A small image embedding model, trained from scratch: held-out accuracy 99%.
Rows from block 4 of a small image embedding model, named by matrix and row number. Rows with one number belong to one channel. Each number is 500 + 25 x the weight over its row's rms, rounded and kept within 0 to 999. All counts start at 0. Numbers have three digits each.
After each channel's rows are labels from the 100 images, of 14848, where the channel reaches its highest value: "patch colour" is the nearest of a few named colours to the mean colour under the peak. Only what is clearly more common there than usual is listed. The data: capsule endoscopy frames (Kvasir-Capsule). In brackets: how many of the 100, against the usual share in percent.
# convs1: 3x3 conv (model.blocks.4.convs.1.weight, 128x128x3x3, each kernel summed), inputs 0-42
# convs2: expand pointwise conv (model.blocks.4.convs.2.weight, 512x128x1x1, transposed), outputs 0-42

convs1.16:526508537499480510509527517505520504496511494490508520588513567497516508550516504509463542518512496495509538505484510522508539509
convs2.16:489499487482554517501524464514486463502504499523519496487456496557498505506526528500508480494516500493461499490508501467506520510
patch colour: red (27 vs 0.1)

convs1.48:505504478500507492489488501490508512447486492508468509509515515471478445481504478499476465483491480487481474484494499474463505467
convs2.48:502526530496520514507501494497460520583500493495483490465530512502512501500496523491427483530539500524508545500569458500508500496
patch colour: orange (33 vs 13.6)

convs1.58:483510530493510496508593469496512505483466548493475540472533480527476513493506588521506567504510509514503490510498507510518528495
convs2.58:498485497498515533499495499522500498487487509497520500497458483568513502493488555501529500503489518495496492492520498492542574466
patch colour: pink (59 vs 0.7)

convs1.50:504502513523538498496543483521517496464476507497433522534534500472484481511504488528483523513503513524495483509520500497494517475
convs2.50:502465500508474539499498470555496434524500513478502503500501491502508502498507505504530486509544501493510458474506504502540500465
patch colour: grey (39 vs 9.4)

convs1.25:460465523494426528494493484539463521506485447489514512526499495483518507468504477500516483542480515520484487508504484505506494517
convs2.25:505518539477526532437499496518509510513514474511487499444504502486501503569485542495485483490506505500576440462550463485512532501
patch colour: orange (35 vs 13.6)

convs1.115:526515495512531496499523485524516469465490512503426524511557497485487489485501557516470527477492497497521484499493509499485510453
convs2.115:499499504503506558477504487534496476523500504479523502486495494504486488497500522516501485530535504500499475477544500505529538505
patch colour: pink (44 vs 0.7); grey (26 vs 9.4)

convs1.103:475478462495512495487491506505523505477487499510486480480495485458495448498497504520470480494458475474484413487492500457489482482
convs2.103:487532502505486494502501501501474513511536499522454495457511505524499483494521502502487512491427497504491500508512478495505501509
patch colour: orange (63 vs 13.6)

convs1.41:437481534475429523503521461510486502517492443495506496508506507488505518529512503489487501505523507507482505461502481501502496525
convs2.41:479516507522522550504535458503496485531500459492485529442481498532494512515453501461483498426528492496538483465547488454512533499
patch colour: orange (33 vs 13.6)

convs1.12:504477433495500512486504518502519498466476494518486488514530473471481444473487496512462473460496488484480446507478506489454493467
convs2.12:490500504503500499498499530518455507531495517505499408464510500501501505485520524481489501507518500525502512508536491499536494500
patch colour: yellow (51 vs 0.2); orange (32 vs 13.6)

convs1.94:488477465515491473474466507481494514474500444526476455484480505472510509473494495470508512486469473489485502479562502496490480494
convs2.94:484469530498514532492518529501491483498498511485487492495496514507504548492487521530484503533539492500489531504510494453498511496
patch colour: orange (51 vs 13.6)

convs1.28:505510522531512472467506526477543481504523510470516462497466488464515478484471531490484493428501502534482480453496476481523536496
convs2.28:493510505455509450512485494581451487506490473524510521506504495496506494501505556500502491584528502483468499461515487505501500487
patch colour: grey (28 vs 9.4)

convs1.82:488478530469495495469508534480490496509490461535502492511503486470470506508463529487480498508482465497503524442465525505531510516
convs2.82:490511512499519522464550460502489521501479499502460519434444501488537509551548443482443531376530504509496453498499490506517498526
patch colour: orange (43 vs 13.6)

convs1.72:512492492489477477498472500476473553498495506512492489463508437490487500407487455452517479494417462516519468485473498476479498496
convs2.72:510498507520505494499495523515548503510500501497493494500499510556497514499525502532512465494526504455519494480530424486451500486
patch colour: orange (36 vs 13.6); grey (27 vs 9.4)

convs1.112:515503499512478531494502506440475521475462488439462505478483489472500509544507518456491491462504492517521529477427483517520506493
convs2.112:463441498490456489474441485488471493509474517488499486473498492504503489503495502506498524517511469499516490482517506481494499449
patch colour: red (25 vs 0.1)

convs1.57:511491471489504495463483511493491456480526486481506455498479489486476489465432443509517463510451485495483512471470485508496484496
convs2.57:496508489532508503499504474496487485522491496511491504509499499485508475503490469486454517509494542485525486521508502507533450529
patch colour: grey (52 vs 9.4)

convs1.99:498497494498496497499525482488498470489524492506545497478474441503501465496474519485483433466501475534465510497495484500495482488
convs2.99:483499512477498480501490504563485485496463423494535555491522500541491555487499518469521484506500491479486536478495501500478499521
patch colour: grey (30 vs 9.4)

convs1.81:545514527495498472478487479477499513479473441513449507494505510460479502503501498471465518490494470466521482507488476420512515479
convs2.81:484524463521526507508492497500478518504509500542504499505502495494472500472526506499488477521491488473479471476530478453544551481
patch colour: orange (55 vs 13.6)

convs1.18:511531464503503507488483513470489518471494458445488446497488453479504468508514502487489469470503484507522492526460527518498480486
convs2.18:511475508604497528501506528502515489511518536516468468496474498496491441461522537530486447502510548527499524537507500500448485491
patch colour: orange (70 vs 13.6)

convs1.120:488509508474485518511498489464495503486486504370438490497470518461482499506518524476481515470517486504489496477470451480512506491
convs2.120:485496414491511503492501503466456480540507488509497507502508481495487496500525528484522511504550486502499504505509476503550478516
patch colour: red (36 vs 0.1)

convs1.114:486530517502541490484520442513519516501487524490491517535538511521509512505528494511498504510514512502504482504515501515491504490
convs2.114:508500495507503619525505505550520512495508502482512502481466500490518499492513500511511481502506514507589500475580499520535582526
patch colour: pink (45 vs 0.7)

convs1.80:504501483498511494490491500493509504458487497508464511509517504474475444475505507500477482477492489486488470492498505478474506465
convs2.80:505520523505534534511533493507441500554500495497499493440527501511507501498499520500443492527534501526506543505579452492516500507
patch colour: orange (39 vs 13.6)

convs1.75:482505438533495456499483513501505450503515512502515498474499487562506534462505531490520517511523499485512436482479504501516502506
convs2.75:468513509500551500537490514500481489424500499503491474553501498498501487501531504452492484503531502500499501528512523512495473467
patch colour: orange (39 vs 13.6)

convs1.39:429479490493492458451514487497471476469455509500513501461526472526485502488454502471525496518484519540464496482505497505502516505
convs2.39:463528479537490531500507441505498413554499482579506499480470499539502478500513494501497486496493503496488491498499489494500478503
patch colour: grey (37 vs 9.4)