A small image embedding model, trained from scratch: arch resnet_bottleneck.
Rows from block 8 of a small image embedding model, named by matrix and row number. Rows with one number belong to one channel. Each number is 128 + 32 x the weight over its row's rms, rounded and kept within 0 to 255. All counts start at 0. Numbers have three digits each. After the name is the row's rms in percent of the matrix's.
After each channel's rows are labels from the 100 images, of 14848, where the channel reaches its highest value: "responds to" is what is common among them; "colour at peak" is the nearest of a few named colours to the mean colour under the peak. Only what is clearly more common there than usual is listed. The data: capsule endoscopy frames (Kvasir-Capsule).
# convs1: 3x3 conv (model.blocks.8.convs.1.weight, 256x256x3x3, each kernel summed), inputs 0-51
# convs2: expand pointwise conv (model.blocks.8.convs.2.weight, 1024x256x1x1, transposed), outputs 0-56

convs1.71 111:167120109146154098132096120105082126153115105087114085097088091127129105135059118102086135160140097125123112094090073140150104116147110127111142116048137065
convs2.71 101:166134074115099140209140149131160157105140114131149209128120194160122059129118144102075104089125184121126127118130097108117125087121135216161129094126129123125087190142144
responds to: finding: ileocecal valve; finding: ulcer
colour at peak: orange

convs1.248 107:154144123118130130075129099118167130072123078115160118058115076147086128125140140150116116071088141128121182095108147076087134154133090144116086116124122134
convs2.248 095:141131145122128039128117117151000135100174154148131072148075174108185111088100118130133130114126117128124109089150098132121099119127088122106129165188186142158181140121153
responds to: finding: reduced mucosal view
colour at peak: grey

convs1.160 131:114111154131115129119114102116114120153122127118079117126127129123131109114104120144137140130139133153163117139104129138138130138161062016118128122135115165
convs2.160 093:129122092128055115091126107127089128126175092128122126158119113130102129116119121127152142138104128138125058181161142112130168140130149082083163157092205120118130113134125
responds to: finding: reduced mucosal view
colour at peak: grey

convs1.112 084:159109107121158104074126120129097147059144125093071116125119125108112126142099114160135077147102138121154047131054079138124112071111153142074114073123155143
convs2.112 104:098132176104080129155089210232064074137135040116120115146121125150131128099122112255141160105212155159122125147136152145120074207073133121145130114128115085058170128106130
responds to: finding: ileocecal valve
colour at peak: orange

convs1.135 074:118111147113199125151123115065128112055159126076166126129144123126084123053105121122161156138007136104184128132143115136111125132116133139089106100114121109
convs2.135 102:079145146126121144120121128123089128132123112179141099127216127144124178165125155157157091157165106138148132155194109129075146101114121116128082042064079107120251128126108
responds to: finding: angiectasia
colour at peak: pink

convs1.108 110:178126134115176137122123098112214116104130065089088115182091176128039135109117147128173125138127119137133072116158135133161158177144108062116083078165143163
convs2.108 105:128149193127119125129108166129129096083128141149188132132121148128138044146110176142106136127185138112122113128147168163143114157131112207137128050175164144174121184127156
responds to: finding: reduced mucosal view
colour at peak: orange

convs1.5 130:122145101109114114090116132075124145101145130103095075127101123130075142138069123128119087171090129153142138115132009132158122151140084153113106140160132144
convs2.5 103:150141100130127128103165132141087189136123133127161137125094181156146153130139147118123109191163186129109095165120142153163153132129161174100255132122192134139135129129086
responds to: finding: ileocecal valve
colour at peak: orange

convs1.30 064:081183112087096103069084140142083120124109146112146117141087116124108094128071122089122114127089048079094097112089129130082101114116128068138076116058101074
convs2.30 100:135127129097123145125155130147144115127146129132130127121127172128128077049160140149116120147101131183104151075125106099136175094118146128106123189114148124208088126106136
responds to: finding: angiectasia
colour at peak: orange

convs1.82 113:170136151127127143118070092076164114153148066033118104118023114156117119076124148132144149168131124111146128071107149090074153166174101074141104125113162135
convs2.82 105:128175132153113086183148120139063136054137053128128132128112121158128032128128133148135208107122188129173131119128178084103123176137115145184172141162148144173110144127134
responds to: finding: reduced mucosal view
colour at peak: grey; orange

convs1.102 100:142067125177129130098124080133130144143137037114067100151106152128077114141124136119158114144161125164102101111114143117152135111086123094101148076151126078
convs2.102 105:110110116125133127153135110136101103070136072141146134115117126127076139168125133127133149001132172141117089121113140121110155098123210132174168104150125131110129129156111
responds to: finding: ileocecal valve
colour at peak: orange

convs1.194 076:082068123133110122206146109094130139136161138144123111126157125096136101083110122093137084148122138143125102145165101119056133101080121141097175087133104111
convs2.194 095:029128177129121193152133129140137113107131101136026153091177129172162163154118158123140128158105135114128122097174071118128149092117138115171129112129124069145155141111088
responds to: finding: angiectasia; finding: erosion
colour at peak: orange

convs1.96 107:140106142108140153132096125000129098063139125111125120145070140146025110124121141128139138134113135201168088081167151129139138122122072119089109095165122108
convs2.96 100:127127141138126155127110142233134128126176147131097113092130115070096120161147088191134161166148183125113131129144172135099147121118147125117157135170110144142128120028128
responds to: finding: ileocecal valve
colour at peak: orange