A small image embedding model, trained from scratch: widths [256, 512, 1024], ademamix at rate 0.00245.
Rows from block 5 of a small image embedding model, named by matrix and row number. Rows with one number belong to one channel. Each number is 200 + 30 x the weight over its row's rms, rounded and kept within 0 to 999. All counts start at 0. After the name is the row's rms in percent of the matrix's.
After each channel's rows are labels from the 100 images, of 14848, where the channel reaches its highest value: "colour at peak" is the nearest of a few named colours to the mean colour under the peak. Only what is clearly more common there than usual is listed. The data: capsule endoscopy frames (Kvasir-Capsule).
# convs1: 3x3 conv (model.blocks.5.convs.1.weight, 128x128x3x3, each kernel summed), inputs 0-127
# convs2: expand pointwise conv (model.blocks.5.convs.2.weight, 512x128x1x1, transposed), outputs 0-255

convs1.116,100,214,212,197,182,198,187,204,156,212,207,265,219,224,173,177,171,183,199,199,214,170,168,227,208,186,219,153,202,181,207,191,195,209,177,149,227,180,212,180,92,159,211,194,210,232,172,198,169,197,216,198,217,205,193,192,233,185,165,199,183,160,214,184,115,141,187,220,193,203,194,175,207,204,234,172,135,222,187,214,220,218,220,200,190,133,208,196,219,207,149,182,205,177,212,171,197,210,151,91,185,161,198,218,173,201,200,168,168,175,176,227,109,190,146,188,223,182,247,222,235,198,209,189,158,180,158,210,224
convs2.116,095,201,210,214,209,203,161,175,192,255,206,205,166,187,189,215,206,240,201,143,189,199,170,183,205,188,175,181,209,139,230,199,188,194,202,191,210,199,200,293,183,216,202,197,188,205,131,243,197,205,154,200,234,104,204,179,200,177,207,204,170,191,198,132,175,222,213,279,221,184,168,232,186,202,221,187,119,201,205,269,197,210,104,220,198,204,149,231,189,206,197,203,253,118,203,181,178,223,214,196,95,199,190,204,198,178,206,171,241,201,145,204,181,235,171,199,143,199,197,223,190,201,174,194,186,199,195,222,211,195,205,200,190,214,201,162,114,168,136,197,233,201,165,219,258,144,147,208,192,190,198,201,197,220,182,211,200,264,195,227,227,213,205,156,209,194,181,198,203,241,205,237,203,203,154,200,202,199,202,214,185,141,211,149,261,129,170,200,178,166,199,122,204,208,184,166,213,189,247,161,205,206,187,192,191,116,195,187,196,187,199,202,217,211,276,220,207,156,198,236,176,203,195,189,209,207,210,270,164,206,181,185,202,200,168,151,157,146,122,201,166,200,188,186,199,213,271,207,226,200,199,203,200,303,210,199,197
colour at peak: grey

convs1.85,103,241,203,201,128,192,200,216,141,171,245,231,206,143,220,201,157,172,239,223,242,195,208,165,207,169,190,238,172,203,217,214,109,246,183,219,200,186,166,199,203,205,204,185,197,178,68,141,203,183,170,164,214,227,195,187,196,175,209,217,208,174,210,160,219,155,160,198,215,196,193,188,195,189,198,189,212,171,206,120,197,161,217,168,220,204,187,214,216,212,183,207,227,219,154,196,197,250,200,179,199,180,150,170,160,138,237,193,188,196,207,204,192,164,193,214,128,221,219,209,190,191,198,194,149,191,202,176,200
convs2.85,128,201,188,201,155,202,209,257,203,218,193,207,215,209,230,184,177,217,198,197,250,201,200,224,129,165,181,194,204,164,237,199,198,161,194,209,159,196,157,210,192,171,201,199,175,198,218,202,197,171,190,179,196,123,231,196,211,216,242,154,201,195,239,200,175,204,204,214,228,203,203,254,241,219,200,266,178,183,202,222,231,277,142,232,219,199,168,237,167,150,213,247,198,186,254,194,162,203,221,245,213,193,214,191,199,131,201,198,218,232,203,172,186,206,219,184,150,201,172,207,194,236,206,198,191,166,208,176,204,234,205,268,191,135,241,173,202,284,193,191,192,200,195,199,192,176,180,170,182,206,207,193,150,201,206,228,211,195,205,161,191,202,197,200,202,188,185,165,153,205,231,205,150,234,200,189,200,200,193,187,166,200,240,200,218,186,201,223,212,198,199,169,166,183,273,190,227,206,201,212,203,186,176,135,196,228,153,201,174,203,216,194,199,217,180,186,185,189,242,194,184,123,197,199,189,201,221,191,192,125,186,227,200,167,204,217,201,271,171,203,235,187,209,186,164,131,206,199,274,80,230,234,201,195,241,176,162
colour at peak: grey; pink

convs1.81,098,207,197,209,186,232,212,223,217,219,208,193,181,191,227,197,146,195,221,145,250,131,223,220,228,205,219,222,218,178,204,206,165,196,198,175,206,244,237,214,187,190,154,188,169,202,242,237,196,205,229,205,172,224,198,197,242,180,114,223,118,245,190,183,182,200,173,192,197,239,167,271,211,214,205,141,183,191,203,197,212,138,208,196,189,181,244,146,203,153,204,226,197,135,170,212,250,214,164,164,208,183,164,256,220,166,202,203,207,232,173,212,163,217,202,211,235,179,161,196,227,173,227,187,235,204,143,138,226
convs2.81,098,199,211,202,195,199,199,164,223,189,222,225,200,195,198,202,205,195,218,272,153,201,135,137,146,248,191,197,173,195,162,164,213,212,284,160,218,187,148,211,183,213,212,218,217,225,204,186,228,206,244,212,202,157,193,204,237,221,200,210,220,219,201,186,200,253,196,219,201,155,202,218,243,202,177,207,215,194,200,208,199,136,199,188,262,240,198,207,178,234,197,196,166,177,144,199,200,189,180,179,186,238,208,221,210,209,193,179,222,205,211,189,180,106,210,203,192,214,273,188,157,202,192,180,216,208,188,195,202,175,167,224,198,222,204,281,163,181,183,221,204,194,162,202,181,189,197,196,194,201,204,177,175,214,202,186,171,265,142,183,201,182,215,202,158,189,202,199,200,208,198,174,201,193,181,161,176,209,227,205,184,184,210,200,194,194,160,202,218,224,183,133,199,186,199,243,184,204,173,199,156,200,245,198,200,173,201,192,183,170,189,214,161,274,142,252,215,195,191,199,190,223,237,236,198,193,143,156,159,219,158,199,155,229,197,206,180,130,232,114,240,211,229,199,200,214,192,200,205,200,113,199,214,211,159,210,204
colour at peak: orange; yellow

convs1.122,087,213,180,206,191,210,153,217,196,187,164,175,176,190,217,210,232,229,242,200,273,182,254,193,196,212,239,258,221,275,198,189,191,244,190,230,198,220,215,250,226,158,170,182,236,241,186,201,215,182,194,205,186,284,161,176,214,206,265,203,246,236,181,145,228,262,128,192,234,217,219,177,212,177,189,214,210,193,179,158,199,189,191,211,214,220,210,216,191,211,255,235,190,228,184,209,219,270,196,258,233,220,199,209,178,198,231,182,194,151,152,165,182,175,224,228,149,213,178,178,161,163,213,179,194,194,190,195,222
convs2.122,153,200,189,209,117,216,171,186,201,206,164,203,198,214,239,158,201,197,176,206,193,207,206,216,116,200,209,210,200,137,279,200,200,181,211,202,214,200,197,201,167,185,207,223,132,206,298,199,200,185,164,160,142,210,247,200,248,199,213,129,201,197,226,181,193,197,166,205,277,179,195,214,259,212,204,276,175,205,223,209,190,211,195,200,254,198,189,190,160,160,200,217,198,190,203,158,176,189,199,206,210,206,205,190,203,202,191,216,190,259,195,169,158,192,186,205,206,189,187,207,190,243,186,200,180,166,210,197,202,266,214,218,152,197,239,193,201,200,198,168,194,188,161,163,188,154,191,193,192,192,190,180,176,211,181,225,230,199,201,134,208,233,187,202,206,209,199,116,145,206,201,195,116,239,237,164,256,173,205,181,228,202,260,210,224,213,118,273,199,204,125,202,187,141,198,199,204,200,198,215,204,192,158,199,172,200,194,219,217,201,218,182,193,243,188,187,149,199,208,194,198,162,180,237,252,205,200,198,189,154,192,248,208,182,202,198,190,269,222,165,213,200,240,200,166,203,200,198,220,147,202,214,199,200,220,168,196
colour at peak: grey

convs1.22,101,144,239,209,214,210,209,201,209,179,195,158,229,215,185,85,214,196,170,165,146,194,181,207,211,196,209,159,191,163,232,212,235,180,185,198,211,201,200,166,205,183,192,188,204,174,189,207,191,166,218,186,150,173,221,217,192,162,192,191,192,213,214,195,177,209,173,230,161,190,139,217,243,142,190,159,205,237,219,237,193,213,242,205,220,192,202,200,223,148,215,252,197,189,211,155,180,185,136,165,115,146,226,219,242,234,178,195,198,207,212,144,208,245,186,224,238,196,163,217,185,172,221,201,191,211,100,203,196
convs2.22,104,186,228,173,219,160,199,185,169,193,205,208,151,195,191,202,174,211,199,211,174,200,188,203,200,209,243,148,177,241,219,216,153,202,196,196,182,179,157,202,199,201,257,193,238,239,180,206,190,200,211,207,188,178,203,177,237,199,177,202,192,197,255,144,155,206,212,243,216,200,192,193,147,217,190,169,185,203,233,190,197,213,167,199,256,153,166,227,179,198,205,241,233,203,172,194,251,203,202,195,215,245,189,196,220,245,186,224,198,174,150,200,200,235,201,229,210,213,128,197,204,208,226,200,208,200,251,205,200,175,136,192,202,171,194,157,230,222,118,211,202,215,220,185,209,200,216,277,200,196,159,205,171,199,184,227,208,227,186,200,221,204,202,157,203,221,148,195,208,236,312,222,203,196,203,143,160,164,270,225,202,211,217,186,251,167,199,193,168,170,173,194,198,217,202,191,203,175,195,203,223,236,204,209,207,204,279,190,251,199,257,217,205,229,212,200,194,178,188,275,178,194,178,202,250,164,173,200,179,138,207,199,198,214,237,147,167,188,136,132,200,223,157,188,193,134,261,148,185,198,195,212,199,206,196,149,209
colour at peak: grey

convs1.103,092,137,235,203,213,203,181,129,188,210,211,251,217,223,191,140,210,176,136,214,212,202,139,216,211,185,273,78,180,159,205,211,193,139,187,204,205,197,195,142,199,166,217,187,184,123,180,205,179,227,195,168,185,185,228,215,175,203,217,156,199,174,212,211,202,208,191,233,190,143,215,211,201,186,183,174,175,200,221,179,198,205,181,190,207,198,202,210,168,170,216,271,214,166,182,178,177,97,167,212,202,184,207,197,246,196,172,205,212,163,176,206,180,227,178,202,177,205,205,211,174,186,187,205,185,202,156,214,169
convs2.103,108,126,172,261,179,230,224,168,291,198,198,235,170,295,196,215,123,200,151,188,216,202,170,223,210,203,206,212,199,194,197,232,194,225,216,224,207,198,198,211,184,228,235,221,209,195,175,183,187,190,247,211,186,188,177,204,202,206,200,202,183,151,219,208,151,279,196,212,215,196,203,197,186,228,193,179,185,222,224,172,196,191,212,154,272,224,214,178,199,210,181,229,280,198,195,233,188,214,181,161,188,215,191,192,195,252,208,184,195,180,171,263,202,243,199,162,203,194,114,202,203,132,201,206,193,205,198,261,224,201,172,211,195,177,197,154,208,157,205,231,215,196,229,190,237,205,192,203,214,172,151,222,213,202,186,226,252,236,154,227,207,202,180,189,182,217,197,182,200,186,262,211,181,201,196,146,199,188,191,209,159,256,209,190,219,193,204,209,191,156,192,173,202,210,197,162,202,154,306,194,218,228,201,192,228,166,203,207,211,184,200,216,182,205,206,230,170,173,229,236,193,254,184,152,197,198,150,182,156,187,284,201,188,226,215,200,240,162,151,195,176,228,224,146,206,166,187,203,164,200,235,197,246,209,225,199,214
colour at peak: grey

convs1.61,073,157,197,198,133,205,223,200,170,176,201,220,262,228,163,128,233,214,145,194,180,187,154,161,213,170,232,196,176,166,216,185,212,173,160,165,136,201,221,179,177,181,203,170,197,181,108,213,199,175,193,182,207,161,204,203,210,245,192,132,260,159,231,159,188,190,198,224,189,193,193,154,212,151,236,232,177,266,204,229,173,219,218,213,195,198,207,191,176,186,213,229,191,165,223,137,188,174,114,179,161,160,221,195,198,220,186,189,190,212,215,165,214,217,189,178,157,216,189,214,204,219,214,197,146,182,200,217,190
convs2.61,113,193,197,190,161,232,198,112,208,164,224,193,192,253,191,180,146,221,138,187,222,199,190,185,170,195,194,184,168,206,220,180,178,196,244,200,249,198,197,211,204,228,241,166,212,319,173,220,205,149,220,213,237,199,168,202,198,196,179,199,190,173,195,197,147,221,245,214,210,200,193,195,168,200,199,125,196,234,239,198,136,229,180,194,277,144,156,190,148,201,151,178,204,220,156,210,263,194,193,222,209,213,149,197,209,213,227,196,220,139,193,257,136,233,205,186,202,191,179,161,217,185,202,198,194,197,284,196,168,181,126,219,188,219,199,216,195,191,168,212,201,199,223,209,265,179,232,192,201,202,207,199,192,231,184,188,269,194,174,209,211,151,206,223,205,219,180,200,201,187,201,234,201,215,191,192,196,173,196,215,201,204,201,199,206,186,200,193,211,162,142,189,177,204,156,186,205,170,208,155,196,198,199,226,229,119,238,202,241,218,192,193,235,200,202,200,182,204,198,195,114,184,200,179,206,140,140,256,174,201,242,156,254,227,198,199,194,183,156,194,192,203,217,190,162,213,274,180,210,201,219,201,237,284,176,224,222
colour at peak: grey

convs1.101,074,223,191,186,172,253,231,220,147,158,248,250,209,265,236,143,130,191,180,198,220,147,178,201,215,205,143,188,204,150,205,188,186,189,166,165,208,209,232,186,196,208,163,223,188,189,188,224,176,186,222,178,144,178,186,208,239,224,137,206,230,178,205,157,242,191,185,242,117,217,171,200,189,171,205,233,211,195,195,210,204,132,162,204,166,189,221,157,198,230,140,218,198,170,173,205,148,165,215,182,181,223,207,258,186,210,263,142,206,229,177,173,192,211,174,162,226,189,201,211,198,216,210,199,194,201,179,212,225
convs2.101,108,217,173,218,184,182,118,240,207,198,219,129,34,248,166,229,219,206,198,193,118,196,154,192,209,243,161,268,195,199,181,185,189,213,278,194,204,184,211,165,176,199,192,144,235,147,193,119,262,188,246,205,209,174,196,211,261,221,221,201,247,231,188,227,196,244,238,237,177,159,239,211,232,196,201,196,195,197,190,163,218,193,205,200,214,180,183,210,225,214,200,191,178,197,178,203,232,215,194,197,167,182,183,184,214,217,168,184,198,170,151,233,196,96,197,143,211,219,197,199,225,199,222,195,201,197,171,199,200,201,211,279,187,203,191,207,196,223,167,237,202,229,202,192,198,190,152,202,198,192,174,236,202,299,201,204,208,209,128,201,206,202,218,178,194,212,149,198,200,218,184,253,202,189,192,194,195,201,183,185,127,240,196,222,172,231,176,206,197,161,203,205,211,214,209,293,139,230,196,212,236,215,203,206,202,221,215,199,211,212,186,136,176,230,213,181,200,200,275,209,170,202,197,174,188,212,98,180,187,264,129,222,200,235,206,213,151,205,190,209,203,195,192,200,230,224,198,201,227,220,151,178,195,199,152,210,212
colour at peak: orange; grey

convs1.3,115,171,201,210,221,184,214,158,237,223,216,199,153,205,197,167,170,178,193,169,185,147,187,196,175,211,193,163,196,205,173,206,243,184,174,175,210,196,146,179,135,199,182,211,205,206,222,209,182,205,198,218,175,163,215,192,201,189,171,160,183,210,136,226,175,179,204,173,185,178,155,238,161,184,221,214,164,176,201,178,180,241,140,192,174,120,239,169,109,188,198,202,178,173,228,191,165,145,159,134,179,183,200,211,174,222,183,147,165,214,187,198,196,199,157,145,228,86,225,186,183,182,202,170,212,194,209,192,202
convs2.3,087,187,218,196,195,240,202,172,203,202,208,200,210,176,210,202,175,204,211,203,202,206,156,188,206,204,189,242,136,204,167,181,204,205,208,198,176,211,223,199,201,227,264,201,243,200,200,217,167,252,208,198,276,164,210,192,193,242,231,200,186,197,205,202,216,185,177,260,209,179,187,200,200,214,187,209,193,180,201,152,209,182,199,156,123,258,199,203,179,199,207,205,199,216,213,166,198,213,215,206,155,215,169,167,196,168,184,200,185,199,213,346,205,176,200,13,206,189,182,220,184,199,199,192,201,206,197,236,137,204,181,183,206,207,237,159,211,191,195,213,168,74,202,196,190,200,138,197,199,210,155,202,223,214,166,200,220,260,198,183,220,207,204,159,262,142,192,200,200,203,184,203,213,216,199,137,263,184,232,185,201,202,174,203,211,185,229,200,132,203,207,134,191,228,196,211,234,106,199,134,227,261,200,199,198,159,165,203,132,148,180,239,200,216,162,245,181,191,207,200,193,233,171,173,154,215,245,261,186,200,259,174,187,198,250,224,173,220,189,242,214,210,200,148,187,196,166,218,224,181,205,229,180,204,204,189,198
colour at peak: orange

convs1.28,115,195,210,176,190,217,185,163,177,202,192,240,187,211,179,158,124,147,143,174,208,144,196,187,222,152,232,132,186,193,207,179,185,195,182,181,210,202,201,172,158,157,201,179,212,177,197,202,180,185,201,181,211,181,212,159,198,193,161,188,181,137,214,166,84,181,191,213,174,179,190,231,197,201,184,183,164,209,194,211,194,202,169,209,198,152,201,201,106,189,178,242,197,193,216,202,187,165,173,138,205,190,190,215,178,200,219,182,188,183,173,209,116,197,187,189,219,168,217,213,219,212,193,183,184,181,88,213,215
convs2.28,083,200,215,236,267,211,200,153,188,240,212,198,178,181,204,214,123,220,168,172,219,201,145,202,205,191,147,216,163,190,200,204,173,208,249,195,201,212,170,243,165,216,276,192,218,185,143,213,163,205,202,179,274,160,209,199,194,216,226,201,196,135,189,224,181,189,208,228,208,165,200,215,190,200,211,210,154,168,192,242,178,199,103,178,193,180,191,256,182,200,208,213,219,123,202,153,176,200,192,123,63,248,188,237,195,205,203,142,259,178,117,219,165,216,193,204,198,161,206,198,216,211,209,190,218,200,230,220,200,201,202,200,198,193,199,193,190,173,214,203,229,183,192,205,233,186,157,190,203,168,198,271,244,273,233,196,224,240,207,225,198,198,216,175,219,120,171,170,203,216,228,213,184,198,165,199,196,192,235,203,199,165,204,192,223,154,216,193,163,191,216,110,248,234,189,170,236,184,215,204,211,177,194,171,216,133,204,193,196,167,185,252,203,207,231,200,201,200,213,222,108,202,187,197,210,217,188,227,139,186,204,202,201,184,243,197,229,149,207,232,178,200,245,198,181,205,199,200,193,225,200,213,163,196,204,236,188
colour at peak: orange

convs1.49,124,200,214,177,184,235,167,202,162,178,160,203,203,201,206,206,210,191,215,194,196,162,200,187,177,107,210,220,209,202,197,152,202,180,150,175,180,265,215,202,202,201,174,205,203,202,215,219,182,212,176,234,141,203,193,178,200,196,176,195,210,208,169,163,193,186,162,212,211,203,163,193,209,155,219,196,211,207,145,219,202,166,211,185,201,193,218,203,212,163,129,181,201,186,176,86,200,209,156,200,195,200,187,218,184,214,217,191,89,181,150,174,212,181,203,185,201,203,188,221,205,219,161,102,195,101,200,189,166
convs2.49,073,200,230,185,191,209,220,166,189,168,204,199,188,165,193,193,202,228,220,226,171,200,205,195,184,227,274,203,199,137,229,192,225,183,196,214,197,216,156,286,204,208,285,195,201,211,238,240,189,203,204,200,185,225,201,206,187,203,258,198,259,194,188,212,222,187,198,208,201,244,200,183,182,184,194,224,191,195,200,229,178,204,193,136,194,177,202,202,112,184,207,190,170,209,208,160,149,205,183,121,210,188,225,194,229,201,215,142,224,206,196,196,186,197,148,197,238,183,235,197,286,247,204,194,197,202,204,200,206,188,218,246,190,161,199,165,263,190,179,245,179,243,231,138,220,206,220,199,228,173,184,186,197,214,181,191,214,225,200,204,183,182,209,157,238,215,204,184,201,170,318,154,191,198,222,197,199,191,223,198,193,207,223,196,228,204,184,203,196,198,144,254,179,185,177,182,226,228,159,243,234,206,209,255,204,206,153,201,262,198,236,196,164,246,209,200,201,225,209,217,189,203,160,206,220,175,193,157,204,213,244,216,186,122,182,187,177,213,206,195,213,195,198,219,215,215,202,198,215,194,196,229,133,160,222,211,193
colour at peak: grey